{"model": "segmentation model", "horizontal_flip": false, "pixel_unshuffle": 2, "block": "basic", "attention": true, "residual_init": "none", "optimizer": "soap", "lr": 0.0041, "beta1": 0.9, "shampoo_beta": 0.99, "merge_dims": false, "weight_decay": 0.1, "adamw_weight_decay_other_params": 0.05}
Rows from block 11 of a small segmentation model, named by matrix and row number. Rows with one number belong to one channel. Each number is 128 + 24 x the weight over its row's rms, rounded and kept within 0 to 255. All counts start at 0. Numbers have three digits each.
After each channel's rows are labels from the 100 images, of 14976, where the channel reaches its highest value: "responds to" is what is common among them. Only what is clearly more common there than usual is listed. The data: Sentinel-2 satellite tiles (TerraMesh). In brackets: how many of the 100.
# convs0: first 3x3 conv (model.decb.0.1.convs.0.weight, 192x192x3x3, each kernel summed), inputs 0-191
# convs1: second 3x3 conv (model.decb.0.1.convs.1.weight, 192x192x3x3, transposed, each kernel summed), outputs 0-191

convs0.65:165165120108129121108114104111113144096136127134128120132124134138142140118138144121134160145150117103162170145118111101173147109115135118155149134105131107118143130174146130160135138102128106140114124147127129124149123098168163101094096121126116079105119154146109114151158135123082101161138106115106115146132124120082134134118131139104148109141115128133164125120153074109143111089114117133111120110123120131088130090132198105192128122112127135136159133099091116113063101077148154137103159117139138132092150124071110161164130131101104114101110144137148115030093093145107177125
convs1.65:147099111144147114158125110095131114123109119097088148098096105144122131141158120116145129142087092105185156106116134104141113137097135121124128129169088124117132165139096150094123101132169053093135134139088112110119162122137084167166189088109112120105140158140100131104151133122123156134121152137064125149115109147117098133139147083140102152136129161106080131149107071091164127115107132103122150130093137101150150130104143150101112124150133140106125142140142153126086136158154124128164103106106104167156145122128072139160092160152124102123122143114136106105130126146133113159
responds to: crops (93); built area (82); main land cover: crops (76)

convs0.89:152091160147139119083135105178116140119118115134134100089062131119117101115106160123112122130141117104093081154123134137125115168125075143119117145146080108087130103100096133132148144110084154143094123118114169134106131109138111118125095158186098095119158109112094143145123111089080151142134112140102121123130131123124086076095136093119148146155120122085145134154081150153123094108128141138153104155118132115099120113143100089120120148124117121105152168121110132101156137118117186134107121119119118118135125142106154169128131097092098111109179133124095097137142156155119180106
convs1.89:120098188132119104133111101081078125078090119153099143137133125143110104162147122141105133120107098103118111087116123104106142120160129114102111105134120171151139145134097147119085072143139142180166136140115168164170125177132110099115146088140145126124137125108154177120112117137157133144127129167133142080156156114115141138144116100113138118147131142129115133145109134161118142105119157140111163096108179081087067131143099109139126158132131153125113118108155143168134154128107148130113079095146155102140126106110138153095111150117120159102120155147137098121125108069140123097
responds to: crops (94); built area (80); main land cover: crops (80)

convs0.145:140113127130125128101129102129139119092087142143106122116117119162134165124133130109095179112138087104096121150159094153138124126111153127123135154113105107125119142134099132145144118150092135139142115140131160142145105100167103105092110121075125090141129138124112148175145168143139177149142126130091112158076141128100136092195184109157119129144122144096103116140116129116112170144105140117139111175112138144189081102108137074107097120142104121088132152126139115091126122141150107122133154124117158110146101116126133142113073117181161106135135099151125164070123101169124158125
convs1.145:162127126169144105130102128134122139092137120179152128139123163134116102162126120126125114104181132142163128118168184124118150130132040115144053112111164130140126128091125114134106126147114131096086144140103125111144127132154158169119134111134173142150137169120112121120141096131124116138120125099107122140128146142135114126126146124145159127140077143128138070142144154131134101111137152130120089133111103138118121163145084138150113144169142136142142129096087055155164133127096145143106133117095127111109106111140151043127132118171175136088152117115091127145135146116133140134
responds to: crops (72); built area (64); main land cover: crops (60); main land cover: snow or ice (33)

convs0.155:116118099129131146180131126121160090123180150118159126130102099131107145121143135104095120133083088118154136118139120163120106124116131130121115144101148147120112146108089125131136116115127088103112101147134163126148133155106120093114106115168145133123119186072108140129160151141102113135125121144152087134089110117136114150150140097168123132133116145113134150129075116135161132172190126106119148151100169141105115108136157102155067144118151102115111144095090108104144199126099128153174140107103160161103112181090086146125116144119168090099142106112126132119143156148120126147
convs1.155:161134151159135106130101114137151157104126128120134136127119137133093136107113103148117127154125161171111169136149176151128174105118140120065127146143132121165136106124102130156113109132125111132131147143144160093097112120150090142121111107140180117155142132079148096137143127157130140111108134112083138137141127121153107108142150091146130182165134127142125109149121159131124088139134151080086122090109102114169184114091111154099173079144119151113122126164117113134152101159155087160165132146140118105099157150088134110153085158104154112100082142156138111160124126123080106152
responds to: snow or ice (86); main land cover: snow or ice (86)

convs0.174:135112148102132145139115101106127135101124161144121109175128122076132119154140162114096115147090112115079108149114150096107112145139136139122145152133162117107072115101098150102154117180099118167137123075119107095111152112141138095175138138119085088126135094152172116145144127085108146113115160176120131102126134119118115098144177128123171129112128143154117121105094125134116136175179137167096122102113116161139129159163102148160097097130125134113146124130132134139168132135185138137114132095182106119117140138145170168113172094101120088103137150127129129140124124102130092143
convs1.174:115126161149167129148144132124185151089144149112159117096153122082119131146134117150121155128137135162121151125146141130141102142133088132112152133132123140091120172129132130113129149176075167092144131156114148138119113133134104125144097090100152115169108089153159157096134090136129124149108131132094159142125134130146149135138109157111078127122117122150154103079134098139093137095123077140125147109124140137111140085140133117134158106140126101107092096121109119080186112171121145167130101100137105150107080147137067100134141104089101151110074121119100097130112137141176156125
responds to: snow or ice (99); main land cover: snow or ice (98)

convs0.179:118105137114138155121122119140150107165155082121127129148157124119137150163128137119109154131095127124156142105146119122095084122094118137124103148074135089167185137112080106110124163145108098119151100114121121069100110086169141157159104138090173122170145141143140163097136164102101117130143149165141095097128163118144128137158089098110132136177098135107116134076195129126118124202112142164167096159143141148135115144140127131117107128099148109125094142139130110118107115133128085116144118110143119077149104130150099119143110103135121150118113115127113155120090122129124101139
convs1.179:100127119109088157127124117145133101144184137148114112107100167130193107108089096118182120103101078148163141149134140145127122120127135120102116093144146117144129130128137122153141140101131124152137135098201097110140146139135115069120108109159128097112108131154116148144158109107155084119176105137118112167108164140097096132140120125129127150153129144076141153177118136162115160134145138130137132116097153168182149094083141143148107177149123096135138141119107116151131120098149143125105093148134107112142107152105069133139169170175148148137127138139135107117136108127141146117
responds to: crops (79); built area (76); main land cover: crops (48)

convs0.10:151134134110109145137159137119100146114107162129107112122074151102078144084111121123110095077124101130163147121088096126139154117133107097134112112119087144169096079147122138178146136132168117157112110163132160092182130144109156103166118143097101133063131134128135128137097102129142120132121144116117134173132141136126182119130078153134135131127120129175098097156109152156164157107148194120119124107131127091145146131153125095109084111109127105136105135110118122087142124157146135139127141133134137092143120115099146141089135147134104146139150071089100161135131152151151146142
convs1.10:133086108127127138109132106108089108102140159111107084078133085080153100066166137146097140143099113115087105141156160152117094173124145155180146113137183134134153135072158103108133135137119116117118144178141128109117142120109104114108139103121129156108132134145092117142093137104110119102139139143157108121099129128065134090134135141107104150129155111141130146108117114103111134126166156113163163126147131140137105117106097131103110144150103155103129169126095153138129154144133089129149097131109061148129143119124117123142138118082153139085123115124154093108114112102109070147
responds to: snow or ice (91); main land cover: snow or ice (87)

convs0.120:089163154119089152093152149138115115115150094156111158110116154166193117107120128129119085115113143148110130147093137088144151138125126179175150145145103105108111154125145118115101126107117156137106144101129185127142120125144100157058130145126123134152097161170118147090122113129158136154103116161158129135116093109107122121111094143135112095123128097112102141132138167108158125157078117161120112130141129129112166135133099067112145115102150172112140117103065130175110152103111117142142102117145085112131173134160127129115127121139093175137087140155104146122118139149126131124
convs1.120:081129114159135125093102171143177102154153168110113159150141083118151127112091098125082112141119116095112163151131097127117116122165117143102092081118106113111151147158142104139150123086164132136101109139119133116167141128145148119143087151140144168127143085119121115190178097121115137116144134077085099136133132103161116125150116148115118144096165143122125126094137114084153116119111132149155146168159086101145111108141118109135144145119089089154115119127169131124117124138154119143211139121097143134125097095124171106130140139128178141135147131139121152115105098124157126125
responds to: crops (93); built area (82); main land cover: crops (79)

convs0.8:114146103112140161120152103111125154087146115147122166155129134129141141145126125111104121109136139142132076120120137103097132131111143179099098104141142099129152152123087167138122127118131164100149157118129124127108150115150083127100092117161119146145109124104087133065115115101201141106138107117127097108128139148141120128093126169107148118072122106097109135127136138089132110124128110126114148130131142166159105135080143094163089099102109180123137147142132078127134130138106140151157108158109156147137066131162164157172077131180134134129112110092174099121117135136109097141
convs1.8:106104138133136113136123112157142132144155138115093129108138151127116163091150130145138108117111116121151153157084118150144115108087149067136096149143124135099157134132157125104163076112092097132095175099104133075121136130171193155136096130115142142163143133095097094139104116142130134144059145118112147116146143145113160117141174127127123104122167143110128101132136130097102127173145085100133107121161155126091112125170113126100112129090100117141134076123169162117145139170131113130101144109161133149162172135113118125110179114085142147118152138101126129146136107144157094119
responds to: crops (71); main land cover: crops (61); main land cover: snow or ice (33)

convs0.53:144143101156107152123109156144143163127136096093118134129107142153096100100103165101134150109128096125135131103120105090143169087084132093176141136092098140146143142155107100093067134126108133109113075123144154144145142146081118170116123156141136091145114137146092098128122152105106127102131142106135185117156115116130117119143106155154117107128103121162137114147152154137149126140146115106134178088150161131143108093122121098147148174107142132146100100152140121157165127078109097101124146109116148077144120135130160097107104115116176149152113105094120129115118088118103153075
convs1.53:100163131103095127111158142154124121159120132150170130128109141186151205113152114131109108148115175128135122167113126100110163153166114148134116094146115119085144086140141106164158114128157146176159135130100172122077129154119127110121125171137165154121119126145124139139127125130143090129128141130163099098097163126157122097126157119151116129191115116161133157100119114134159137107122173152125113157139143095117095152136140129089145142099115135131148116109137121147125128166133135159107130105130149213107131123171115137114130174159150114124157153115121092094109159113108126103
responds to: crops (78); built area (68); main land cover: crops (67)

convs0.166:177157143158177108191144109131107140111137141125133172138140137127086101104184118139145125086109128146129164103150128135121138129110122102113098160106153138139182121139128155098119138123105086104138126145150098160072131114125129150120116132169136135147133123124162139165127127162122096136117144159126160124141108119134122156124089166107134119111083096141102155140127142137120089110139121127160108128146091195098179145153134085112141111171103094107159148086130145112099117132135159114103141126120144156137139113089102142121131082087155147115141097124172136115128118115098103184
convs1.166:135152157096148111129112113124131183101131124086112130156127110128125109155133146167101136116126187105079116147112116109145173118138130116136140137147134150103172110119106162144129106168050141176137089187129130130107109141170106124136097093115120102106154095130099116131145142130139125113149142112126099119105120110106105140110167111132184089150123108106099140076093111121114118079106108143113137115117145134158141108153123127086139150141151162104150152102142124142117137154156130163153124107136152179143125100105146100110118163157124138118132116079090124132112179083104129144
responds to: snow or ice (100); main land cover: snow or ice (100)

convs0.78:118120158133144133092117099146107082138107139091148140137110110101118159101136114128111163093132098130096157147147084123142146123100139078141119087129069123137138098095107100110140107100152131160125104139139136078095102182095117108134132118080133111108120119146142095155140162168131087129160146107115084166080137186092165096134179137178114127132104124159121137131121127088122112118156130115110138127126134146107123101099122105123121147148106123112085107145102142135086173141143141152127131091147137084117104143124148112103112131130149164164120108104116088094121149136163115139
convs1.78:137106114093098110139132144128135118174107124113119155128142127114122127129120153119092180102133130159099133106157191148126141123137096161154089110133185118091114152110150130157119080120131099112092131096124169115185108130071145126147118123152158107113131132124137109139170108149107140094107120081170123118136099095141139132126127131137138130176145106116111139153125120152117109156195148150129121109091081128152073109115145115152094143077154120117133097127097118122151136124112112178155123103162115124152132178142104145127106142140128118068133131150151168148150131141087129116
responds to: crops (82); built area (76); main land cover: crops (73)

convs0.27:120096116180182124145133125120116130142122106128155152123087149136133135145126125150089122096157099102140143106142169162108135165183117122132128177149118113123148150148101142098109099131124111118153129120127078143165171149121113154095117090112104138178106114134110139128099150110141201151110131153120130141126157117106122137168122110150140166176101191104147154133185114160122121158172148107093128117147097144131102160154127118114115122161125131113146097111140123106154128128109168110157140117153116118098107125124091126119134158105142143106120088100136145092092176103137130173
convs1.27:151143112132165127138167123062135150125165162175185173122117146094081104119112152141143129156155100156134098150149138137159134122130122078114124150116109108148145159161071130131160139131105130121153124156167154103113142130144127118122168122129124102157139124124120148137126160137109093128158096091116156101122091156089131124143116187104135138097151132131131115175121116157106139142110188159153132105102124143152138089100159120148098171112199145102106131156118126104124147137148168114156112128141159096145107155136120116133189121122123134126136133143114097166123110141119136131
responds to: snow or ice (100); main land cover: snow or ice (100)

convs0.129:139143110150119121133114102107080128111111154117099131130135144112126116139166132142106127094144139104131168111145157146155137137117133076136121109135145146153100167172089117114122098105141133107106125114123088138152138133100129155128100161143163107136164112135139091142163144164109154129114133090118102118112122137141121116112156152110149145079117118141121141138125137125172112135095134097105126085157144158131119193137132131135101118181107118133146117118083080083090187152183080120150123084133112142111125135122116069144134120158135103138087095158061129131112087084139105131
convs1.129:202124072138142111139143113126132147133142123126165099122116131118093122115152140119116102120183128128131102105124188139143166122120151111145165143143151124116145125147152149123104112115115091141087102156100155098139108169121160122133153126165097121095138101093148102113122149105095079162122146094096149125108122111165090112137094121086133168134133175106094102124125126111167117110164103129144129127069147119126158133151138136156115124158114114130074125147129092133118092129164158113104119116127159110081094131125159143130104187158128116118151149111136108104185144149138135119
responds to: crops (77); built area (71); main land cover: crops (65)

convs0.63:112123089160148135114106118120090147100141151149142138129104121119124149122120189137163160081137105107184080157144115145124083124100105150116152119128107149110147165107116114133138158102121097114159176099157171125116141150161122123111117133142152111120097162121142135139177090149099136146131160105112151135156126098116130136139101149149102129082125104134120089113129134147116176165139094111097130124134131099128106136137119111165086090111109101135138127088104094095131081132107142143058091119096143148097134121151127135099123118120170097071132148123157142119126082132159131151
convs1.63:145085096102137130153132130119138101104119181079140149096126128135162127131117124170114122127128128130152113150137134132156121128142109088134113152135103126080112112096119147128126194125118122154172123145098148111110161098164122138126119084072133113151097117169113110111102107133082116129155131129106142143114118176166129121102157150092094166122130161112192131110133100125130138135104110166106105110098127123159132118146105152108126112122121122147108146079166166108124116144114115119170131136106161086159102156100165096107144184149167089142122108119103106119145112177126119092
responds to: crops (91); built area (84); main land cover: crops (74)

convs0.152:133197141094120155120120121113098133138145131117097161093128134161105123104158152166142112131175114141093156108163112085139116127119127116092114111129130168148168130114155125120115154098113122152124121118131180139140137101128125076113150152122108133117150088163111118123078139101105143139154158144095116094136134135129129139136095122163134089120142125150142115140140151162160137106124144084085091105114093145075160126122136135141107121103155124174134119130100069135148112114097140134147171129100152123144142218087128153160107107115122130167176120152095114146127127120146122117
convs1.152:104103148141119117079147117126091087133097134085154138115105154121102142144166110150108101132130138117140112161157120125142124091169168129118173149169096126136120123128130084106122097134103122127104137133128088116162143105118119151136156129151131111138094108089125160130122133094159146108175128095157108113130123131080149105168145073137110126101094109133132096135173152108121135135135133120164145102129161103085116144147157148117206104123136109121112143132152142111129150082122167146144126106114135147122136065097118131161163143134138126131127135080126182102146151089138140071
responds to: snow or ice (98); main land cover: snow or ice (96)

convs0.177:139125121127122131133130127123146123106124174114152144104129105134107150097159140081106084101149163158115100117133115081116117118117124146123130158162143121142101128138104126129112083123158135133110104122160127138124145110102114103105137148147102102100073136143169077127080112161107130128128157119114120102125124159127114154133154158102119128122119108101161116094134086104086138114179120121110137128124129149073156150114091109147079122077170095151111162131133118124132175135151055189068151106171143153129086153126107127150089123099122120136115102107125136114151152130144106155
convs1.177:118109116096116127152122147135100098106108099131140164096111145130168116191151140138137120089134159087114094158126123181122101103187101135107145152117093103128137115146113126141148086145146129089099147112144126131153161116142126131150131098094118166119121150100096153148143113138115112092145169108126121110181123098120099122148131082117127116123144120171116149150139132122094118129111139132167117146128134121140097153143150109094121098130137133109097113159151057182170128108131083107162120116105121155105137125120139139127090110066154148168166131098117172120097104155128124095
responds to: snow or ice (98); main land cover: snow or ice (94)