{
  "image_size": 64,
  "color_jitter": 0.2,
  "beta1": 0.9,
  "max_precond_dim": 512,
  "lr_schedule": "step"
}
Rows from block 2 of a small segmentation model, named by matrix and row number. Rows with one number belong to one channel. Each number is 500 + 50 x the weight over its row's rms, rounded and kept within 0 to 999. All counts start at 0. Numbers have three digits each. After the name is the row's rms in percent of the matrix's.
After each channel's rows are labels from the 100 images, of 14976, where the channel reaches its highest value: "strongest on" is what is common among them. Only what is clearly more common there than usual is listed. The data: Sentinel-2 satellite tiles (TerraMesh). In brackets: how many of the 100.
# convs0: first 3x3 conv (model.enc.1.0.convs.0.weight, 128x128x3x3, each kernel summed), inputs 64-127
# convs1: second 3x3 conv (model.enc.1.0.convs.1.weight, 128x128x3x3, transposed, each kernel summed), outputs 64-127

convs0.100 081:552492509381501605368494501540511553496493483546512471529501503491485512509584505483430475490511519456539535481484527484503466316544465500547488458521499412499493414448512476498490498445459432
convs1.100 090:471418511461499508489520550445479469559445472514485441584423426486538498496490577462482588512487480484470443478454359461546495604497574498482535485403498524577524571526563535480518512490498478
strongest on: crops (84); built area (74); main land cover: crops (66)

convs0.61 117:510521474551502459500416507611411520534489449448537418513407534485567523476464480480473405458485585497536560458495472560507515487539449479518479463474567473451546580541491482501558522479434501
convs1.61 114:463533456468501568463573529445557424488545570568482525454641542434464557406450535524510454492511552564477504517459544509510454534493502503537445498538494504622565469442480543556522504475525422
strongest on: snow or ice (60); main land cover: snow or ice (47)

convs0.23 081:552497517578560470512509473529513474550541377428557502526508455496462489407470307543544514534410570383565521492464511504436562474442452460480481470531491433575484520549517509437487474509442559
convs1.23 097:582447569501432493477505475497411541475513493522535471540441515370524521581489587487449504525571506483481496537471506546492429461543453512472493482461442525488455486405575500428458435496582501
strongest on: snow or ice (65); main land cover: snow or ice (54)

convs0.8 104:506523540446429513554372461563356520446476547571578528489480531473461476479501514560527477503488552518424582479431533498479512449514475442419422528501475437499507453457589584460479452467446479
convs1.8 103:472522496415479632566548464394568509512474388475475600490503442408548610472523463523493513479501485499519495467461526515418437438541491520519444480513578426521528566631445420468502473443521457
strongest on: built area (72); crops (70); water (68)

convs0.53 092:516475500505411400400482479459521449558459529443483561525423427552475544528538434485412420477442419488543401501513508485471539516520491462550513462483465482530504416509565498415541467468389549
convs1.53 084:458492607540438540523429530582515517494513463580546510506508484403492573518439648450519478532514554477493552472490477537528489486442516500469507509491516431540490576420477499570500519472546503
strongest on: built area (80); crops (77); main land cover: crops (41); main land cover: built area (31)

convs0.86 103:382469478543504546356455517507478487469511598432417501477496442534502452388573408505441473571513495534523484533506557541528464578437532448481542467501464578568504427508431516562507516479544514
convs1.86 104:492518476439560509460553575464562458443490385604532546486538500489547590507495613562514494537544519542507505524462557528466554425494486548457396516509476514466357563464458463478532513579490506
strongest on: snow or ice (81); main land cover: snow or ice (69)

convs0.119 114:554390555420441501567480459492509546451473492439491492519429462546516424522486533527521490537452474472469512454465528546526489477503537441483448583481416486511537503454521646518496504535456460
convs1.119 119:453545531594435559563592536502475478585489506600460545455566540440514472539479502490437486472414522549450481538465462486481451598474372513435493602452465532503599465436531541442539449487488462
strongest on: built area (63); main land cover: snow or ice (33)

convs0.112 096:502464456455538440417569417427550483549499439492430503526475462486557450482491513505547500468532573476493551487558418535481450448435491415503417558437393445526461545530534498584491440529377439
convs1.112 089:464498526459503560516459500537502568442546483438445484432646475495470532573491481510577478506443524529490435540488594548611568495622484527515579593568532453470492483512486454465601493502492548
strongest on: crops (66); main land cover: crops (47)

convs0.78 119:514482460420461487530521494546516477548525471481586595520491444552509473482505457535495444475439448498499472451539504453472499454496549535505493438525502416593506520481553497502385573575514428
convs1.78 128:559471500450448504489497568478517467407466481416564479413450484432497480532507434412516530549482496528488528490491506496460531521537507431578504424442508454520738474499476434536504514533550424
strongest on: snow or ice (83); main land cover: snow or ice (72)

convs0.77 091:426585527521506535510442433509537475469442516509453458512471516508514452504549436446439438580428489467427478495517562582479540488459515489490558575522470508516482512468503484422477493515425539
convs1.77 090:637450462528422432522466495535428478571490506445511536481528402486590553531400522484521556453562496551558491528567485445480448545491522499513509419485558529497454557501624501514489441501486531
strongest on: crops (73); built area (65); main land cover: crops (41)

convs0.91 141:543626534620562470577465507484492454454437455472529487423412541602506492478500518500506468500450469374454568532470472466508519527524526533468548566487487583447439378457438528403477503447501554
convs1.91 139:537542562424606537438580443530505563525525503509427593468519435446542515552483510539512581501637468504523480460436545486515464466439499467462480499623483493468413508515498435466420505495512441
strongest on: snow or ice (88); main land cover: snow or ice (80)

convs0.66 105:533431442467510546451481620498600508441415512442449541553545393558482441514488504419537504598478483552438534569467459466516505491513493416527410515505490521523483523492526520491474507504537472
convs1.66 091:465524539608441454534528444564460525539540511503542560431429526467469489488513450596489456550495535481460449506587492564567490473512517461613574427472396495456429410493466453551525431603495568
strongest on: snow or ice (53); main land cover: snow or ice (42)

convs0.106 085:536581454467587523496548477419467479578456508448414495456566453564495446560451442558499446454511447550475552482406537488541504592455445453462519419527431483581489486435512492472563578480420546
convs1.106 082:531503533563412491492516581539562548553438463577549544535578513482514464512538481431558527471487499506505527530583557523448413592516501581492536504453515591456550533545533587537547472480472513
strongest on: crops (78); built area (72); main land cover: crops (53)

convs0.68 101:542495491483588482552534481541472425490567461489426441579455493521522384480508498437467476515474458549575607471532393524574532465502473471509464518525538501453580555457394339508546533500438532
convs1.68 089:444457488510519481469495488487478428522519476546500567411565548549496493539464435549410439507500443508528477590523554454500480480443542525455567559474443508563552612521492516484500528527499487
strongest on: snow or ice (50); main land cover: snow or ice (42)

convs0.2 090:454475561430587667460450490502398477561459431424516483470473510505462460556460515551436454488473587567432423500491562506529535529503519570485466555545460559572454484518518520506552455501473441
convs1.2 081:547467459462436473549547523437455566497487546554513539539520567437515641528494407533492441512529506505502563492427529523412432501490430511502522388500415431385569548479538441446500533466497553
strongest on: snow or ice (54); main land cover: snow or ice (41)

convs0.107 098:519495440535547473459486465429500422461453536575541464508577548396567636463436514478478491503530469494512465457493417547538502472568510538472540503525498455444468521458489471547451422428425496
convs1.107 089:504518490420432558527446551496448490579570484465536576375516535549475479500472458571497480545459486519500592476431601464513508397389461512475473539492466527572450556537545429481548461563525526
strongest on: snow or ice (65); main land cover: snow or ice (57)

convs0.35 110:509518533491412536446491564497588460481517494509409499483442491475597494445563585608424413467464503494435493582450482537513422504499527676394500467526413480414464500521458539552544426510464508
convs1.35 087:370513478561487419566463449495444472543535455538489564485509508526419440409388499407450495442587440450559483458478490394474553472474503479555448462522493513516476417445574541417499422565486475
strongest on: crops (82); built area (80); main land cover: crops (44); main land cover: built area (32)

convs0.94 107:570513500454412563531561540501486408474508535525566513473476495552459439553504424556497472528464451489461495374538556538484512581524528473459463550504445538403435464465529598454471563542527492
convs1.94 121:558571467508481484521461496492473483566457464586425516507466417448535500521548527515547562518414559528482486494478506460491473428459464430419492460449516485513455483549488344427529484535548440
strongest on: snow or ice (60); main land cover: snow or ice (54)

convs0.49 070:528482535516496550460497493522534479515507513443523494487493461448549517505449540469446490480534501502438357481449485470539509486497549570459458467586478390494506481390585486550473384437516486
convs1.49 120:545471466531557403433465517436446459542454512577568462484436504487516497540535450540539409470455571394525509535484546519578409451484550451465550525498496470523483443617521524449473531508498509
strongest on: snow or ice (42)

convs0.104 083:569478507496464470511466587536485449438519583565527588488539438436482422412516479529529491441482511526489577448504572455517430520466456470390415489443511438525545504499558531530515546518458456
convs1.104 085:390448418539535513587541455483515407534510435394507398438418540586532518506492492528509490502549544500480527517576449481522511492493488464567526432483499534454507503489416513410483552402550486
strongest on: crops (82); built area (70); main land cover: crops (68)

convs0.33 086:467462568447522449576503465472564526509449452542480485453525498492389459486439517433484551499514528496360486531410394497482562429548401525506481471499492486511410487511547512391437520458428513
convs1.33 088:463542581496448557489537464536463454532535490543648537581495525508579633450556457526455434505508500482524497509523514495498414559446520491529528452453523492524516453513488537520522503527497480
strongest on: snow or ice (71); main land cover: snow or ice (59)

convs0.14 127:498561509527522521510455513547426510540455557529494546508429503483489492503526509526584527468434565499516448440556609501519479584469479433524430483417449568550545499454537539477522537435541506
convs1.14 116:447469505379527568466536485373458511511554520392481497455570529450490469415600531485555570549459573530480517460426478502535611404502513448512498483544608453465466470487508477533519500494515456
strongest on: snow or ice (42)

convs0.76 085:513508467483535530554490631513497584473427468516579495527553531446480541476494524492459431420511438497440459513524522517408488556555528551575392509543541450571522531490504554538579520453527502
convs1.76 126:488501522547486463467566364461484536535464560519486497516475502531493467528511608480610550517454534495505480492539471571493411502499457475391500511551547489506523447536503447497534530489487529
strongest on: snow or ice (55); main land cover: snow or ice (41)

convs0.31 076:517451624472560526501440451508627546479423517441529456493405504588486539535514585510460504513531521428484490461567465514443495488532463475493475429476498397495558502405545560416433393587492502
convs1.31 074:498495402540509482525485534518417594587637504511549499536469449488520424442407429450420453424476495470577536554494472443499468437483537510483508523556574468513473521537481452578579501448468518
strongest on: crops (75); built area (73); main land cover: crops (48)

convs0.103 102:544500424482445541576485490561443500501500457523579346474493554533498590510569539501541474602537528391468509461559439550459528511500448525538494484438467447432491492517423445491471451471454482
convs1.103 090:528452507510433496572488468512550411466493560540466554501627391520461447485401476475467494494475454583545552458517565472413380437557494470416499447486482467492398498502525494504484547469468513
strongest on: snow or ice (69); main land cover: snow or ice (58)

convs0.3 074:471562536445564522411482554511541535542453449466562452460445461555512470554461513556499430604422404446514516498474537503481499494588525503501468486462477541500490491455405582485468498510481472
convs1.3 089:555456450539448469515526424540498498426591456498514529558506502361489495515590528475545468578514489499557519464509505518519490522455484520479517572476416489498408514414513524529461524591556570
strongest on: snow or ice (71); main land cover: snow or ice (56)

convs0.124 125:554529503558595510434437525502451511528644485528558503443448477494559513521530526500415550555455475406688482424485514489454521472510540526494519399466518567503565510471555447505466528506504531
convs1.124 121:414472533446441473486486558438549446548511508336506494526531504505487474430505537524498545416500437485436535519525479590414557509543520506396550475566453397499440569526571514415437502472501440
strongest on: snow or ice (64); main land cover: snow or ice (59)

convs0.60 094:514517526488704495390473456555402479521478546470444433481541477481518447446566472483484475495500535574455467432452482511504493420464500507509441486511465574504522446530571548512425497531467407
convs1.60 099:517439455452606535426547466517551512492500535526492572433493452403541597468418623504558457440498471503502630512468506610575540502512497457483538444499486389538400463462438411490481460487502420
strongest on: snow or ice (78); main land cover: snow or ice (61)

convs0.0 101:567502538544401558463443425520500587474552474494559478448511503547547468530460522485579566430470520466634499481568459592494488528540517608555434556520458531498480459483489409512529520616493478
convs1.0 084:615521422503500479434436448545454554429420520451498452429464438497517477561518494505462493463522467407500523472523451462597530405506444456501484491510545462428520518505577532551446502456521550
strongest on: crops (75); main land cover: crops (53)

convs0.6 125:516481501517529414496485533440560488519478461445432475542443469548464424478505447487453481493500486557484453521471506456516509496452418508486512469500485530523510431566601532534525506484461508
convs1.6 129:442437527582468431562489523567495509448459446567497524553573510487407553512500592575548472478470556504471468574456482493456513445552529475567513563517525557489532559413461518391560588526540427
strongest on: built area (79); crops (75); main land cover: built area (30)

convs0.27 112:459434453597511464545523553492538503520447540477404506571491449459619497493516526497400450534474464604499355510525508496545535498509471504498515402495447445508370618567391421499602479559521591
convs1.27 103:484538520616586412464467415418464426528504522482451447495558570493426537525505454542558487522510572527466478513623502473421469473444499561497445529483460478504434472436501546397487562534529489
strongest on: built area (76); crops (76); main land cover: crops (41); main land cover: built area (27)

convs0.87 093:495565514519426577506515543594442491519427497515455539441522465453457464432469453470497457497546532488336494514560510491453533546515349453433453501449529516471460446519489465428528481567529458
convs1.87 085:530447516420452462506583392457556577555485598482546486438520429473504497520482499517577538540421468488500554468516489518489491495576540473503547472502609473566490463528501498616440522538489540
strongest on: snow or ice (55); main land cover: snow or ice (53)

convs0.118 077:521502432514582445517445508495415500524491467467433497512469404487528501525559483548430479588358443403485447572526568602518452579571535602536541477496528474501569513563484443482501510408488493
convs1.118 088:535452521510523482476455450396494441577506470520545448463580605499464465440520478419559574461477467507556610444511478514414469460434444470426478453465540590402471561551363568461541496469468581
strongest on: crops (85); main land cover: crops (72); built area (67)

convs0.108 084:443471509562471540431461457484483530561453484455484534565577448459489395488527470417400517531433482628513485535504473606567472537494444512513551492533539482475478624542492513583543462449480492
convs1.108 111:497461493526465476572416577515488415528452506571453490412564407535547482459496466526454362496539538504440614467509468460499498641440543532441452554438457574481515406501417615512545508482478554
strongest on: built area (92); crops (90); water (66); main land cover: crops (56)

convs0.47 096:502412457515495439509515465509475494475515498521543407469467495483519523450487419405477496458480512410603500551553454563449523525454489540511523487502530525528509487526524469461619485420541525
convs1.47 103:504482509450570594574547517500541428542467580500516502545620448483436495446485565576448506473534564582479455495492517480507465439552492480452515532470553492468510417470481504570547496531456504
strongest on: snow or ice (62); main land cover: snow or ice (50)

convs0.126 082:463467406395507466520492528501529432522522562489485413512514449459436480439467504560432483565524468580502491484479520460570545474533517579455460471527481477438512493574458479596506411535450506
convs1.126 083:475531557552583376463574581506552473411471555510565521452428517550510442563518446402540377497564456488536511533473449584529558512464597458531545453483496581454553455439529510451490531572514467
strongest on: crops (83); built area (79); main land cover: crops (56)

convs0.36 094:469538589381568461526513464461496426527523455515503472460455511474434515471521499633469448567507506466508457549399539484463505402526531577480501441483560603521515448465503495492521486565422537
convs1.36 095:475467409529501563525392446574486518475501399510483415492405442508412544516481489302478551472492454478483479478505497491459508525433549489549574510552482459402463576419480463522503493538548456
strongest on: crops (91); built area (86); main land cover: crops (63)

convs0.52 107:506493372527461501554404485529439431498511544504523530475433474606516472463503402485552458465438469498469530465511464601525559466475468483506508568492481383509541458481483594527410496582594510
convs1.52 113:553477489406517502560594418567520462459478482564454533521484529364521628505511528514481469457465584501518476506533565511556404468521488443472537440502544535516677452455508458461478517466516433
strongest on: snow or ice (81); main land cover: snow or ice (70)

convs0.89 097:500511476521424431528487523537374422481382495485428426451551542472535497525553522436473417471499497514331520481492537570482591537416491511489528482527414498482476497520493481442458484443514551
convs1.89 089:520492507450494543461462422405444518583476505424510553507455465460530476465426478512542501412454521486479522536541487489426401543470664524502490474485518512546530534579500522517560506495562469
strongest on: crops (69); main land cover: crops (60)

convs0.19 106:445478525474579505490498477423441521592343448482418519532523576454440484500455460469430435442515530563373442445500526521457454559435484595478563496589505470511536554496419564520503468461493538
convs1.19 092:501435570517520383469540502458422638443499444482530511519523495509544552408558494532607467469434419432457535547457485477533505482517518479591461495481408507439503489640424388527463437486467552
strongest on: crops (70); main land cover: crops (53)

convs0.46 068:510561468511511481494496495496436493508559475504445541571533387414525468442510409537577450499467519590530433411579491554523454496419487493495448521454468560562435469493458478524514558517523523
convs1.46 088:487462496499445494500448550483536513540427495568525495404491505589449551506520577464507473492442538494510456550436439479507464529588537541517538499465546533470560426526578473513419463550502448
strongest on: crops (77); built area (73); main land cover: crops (55)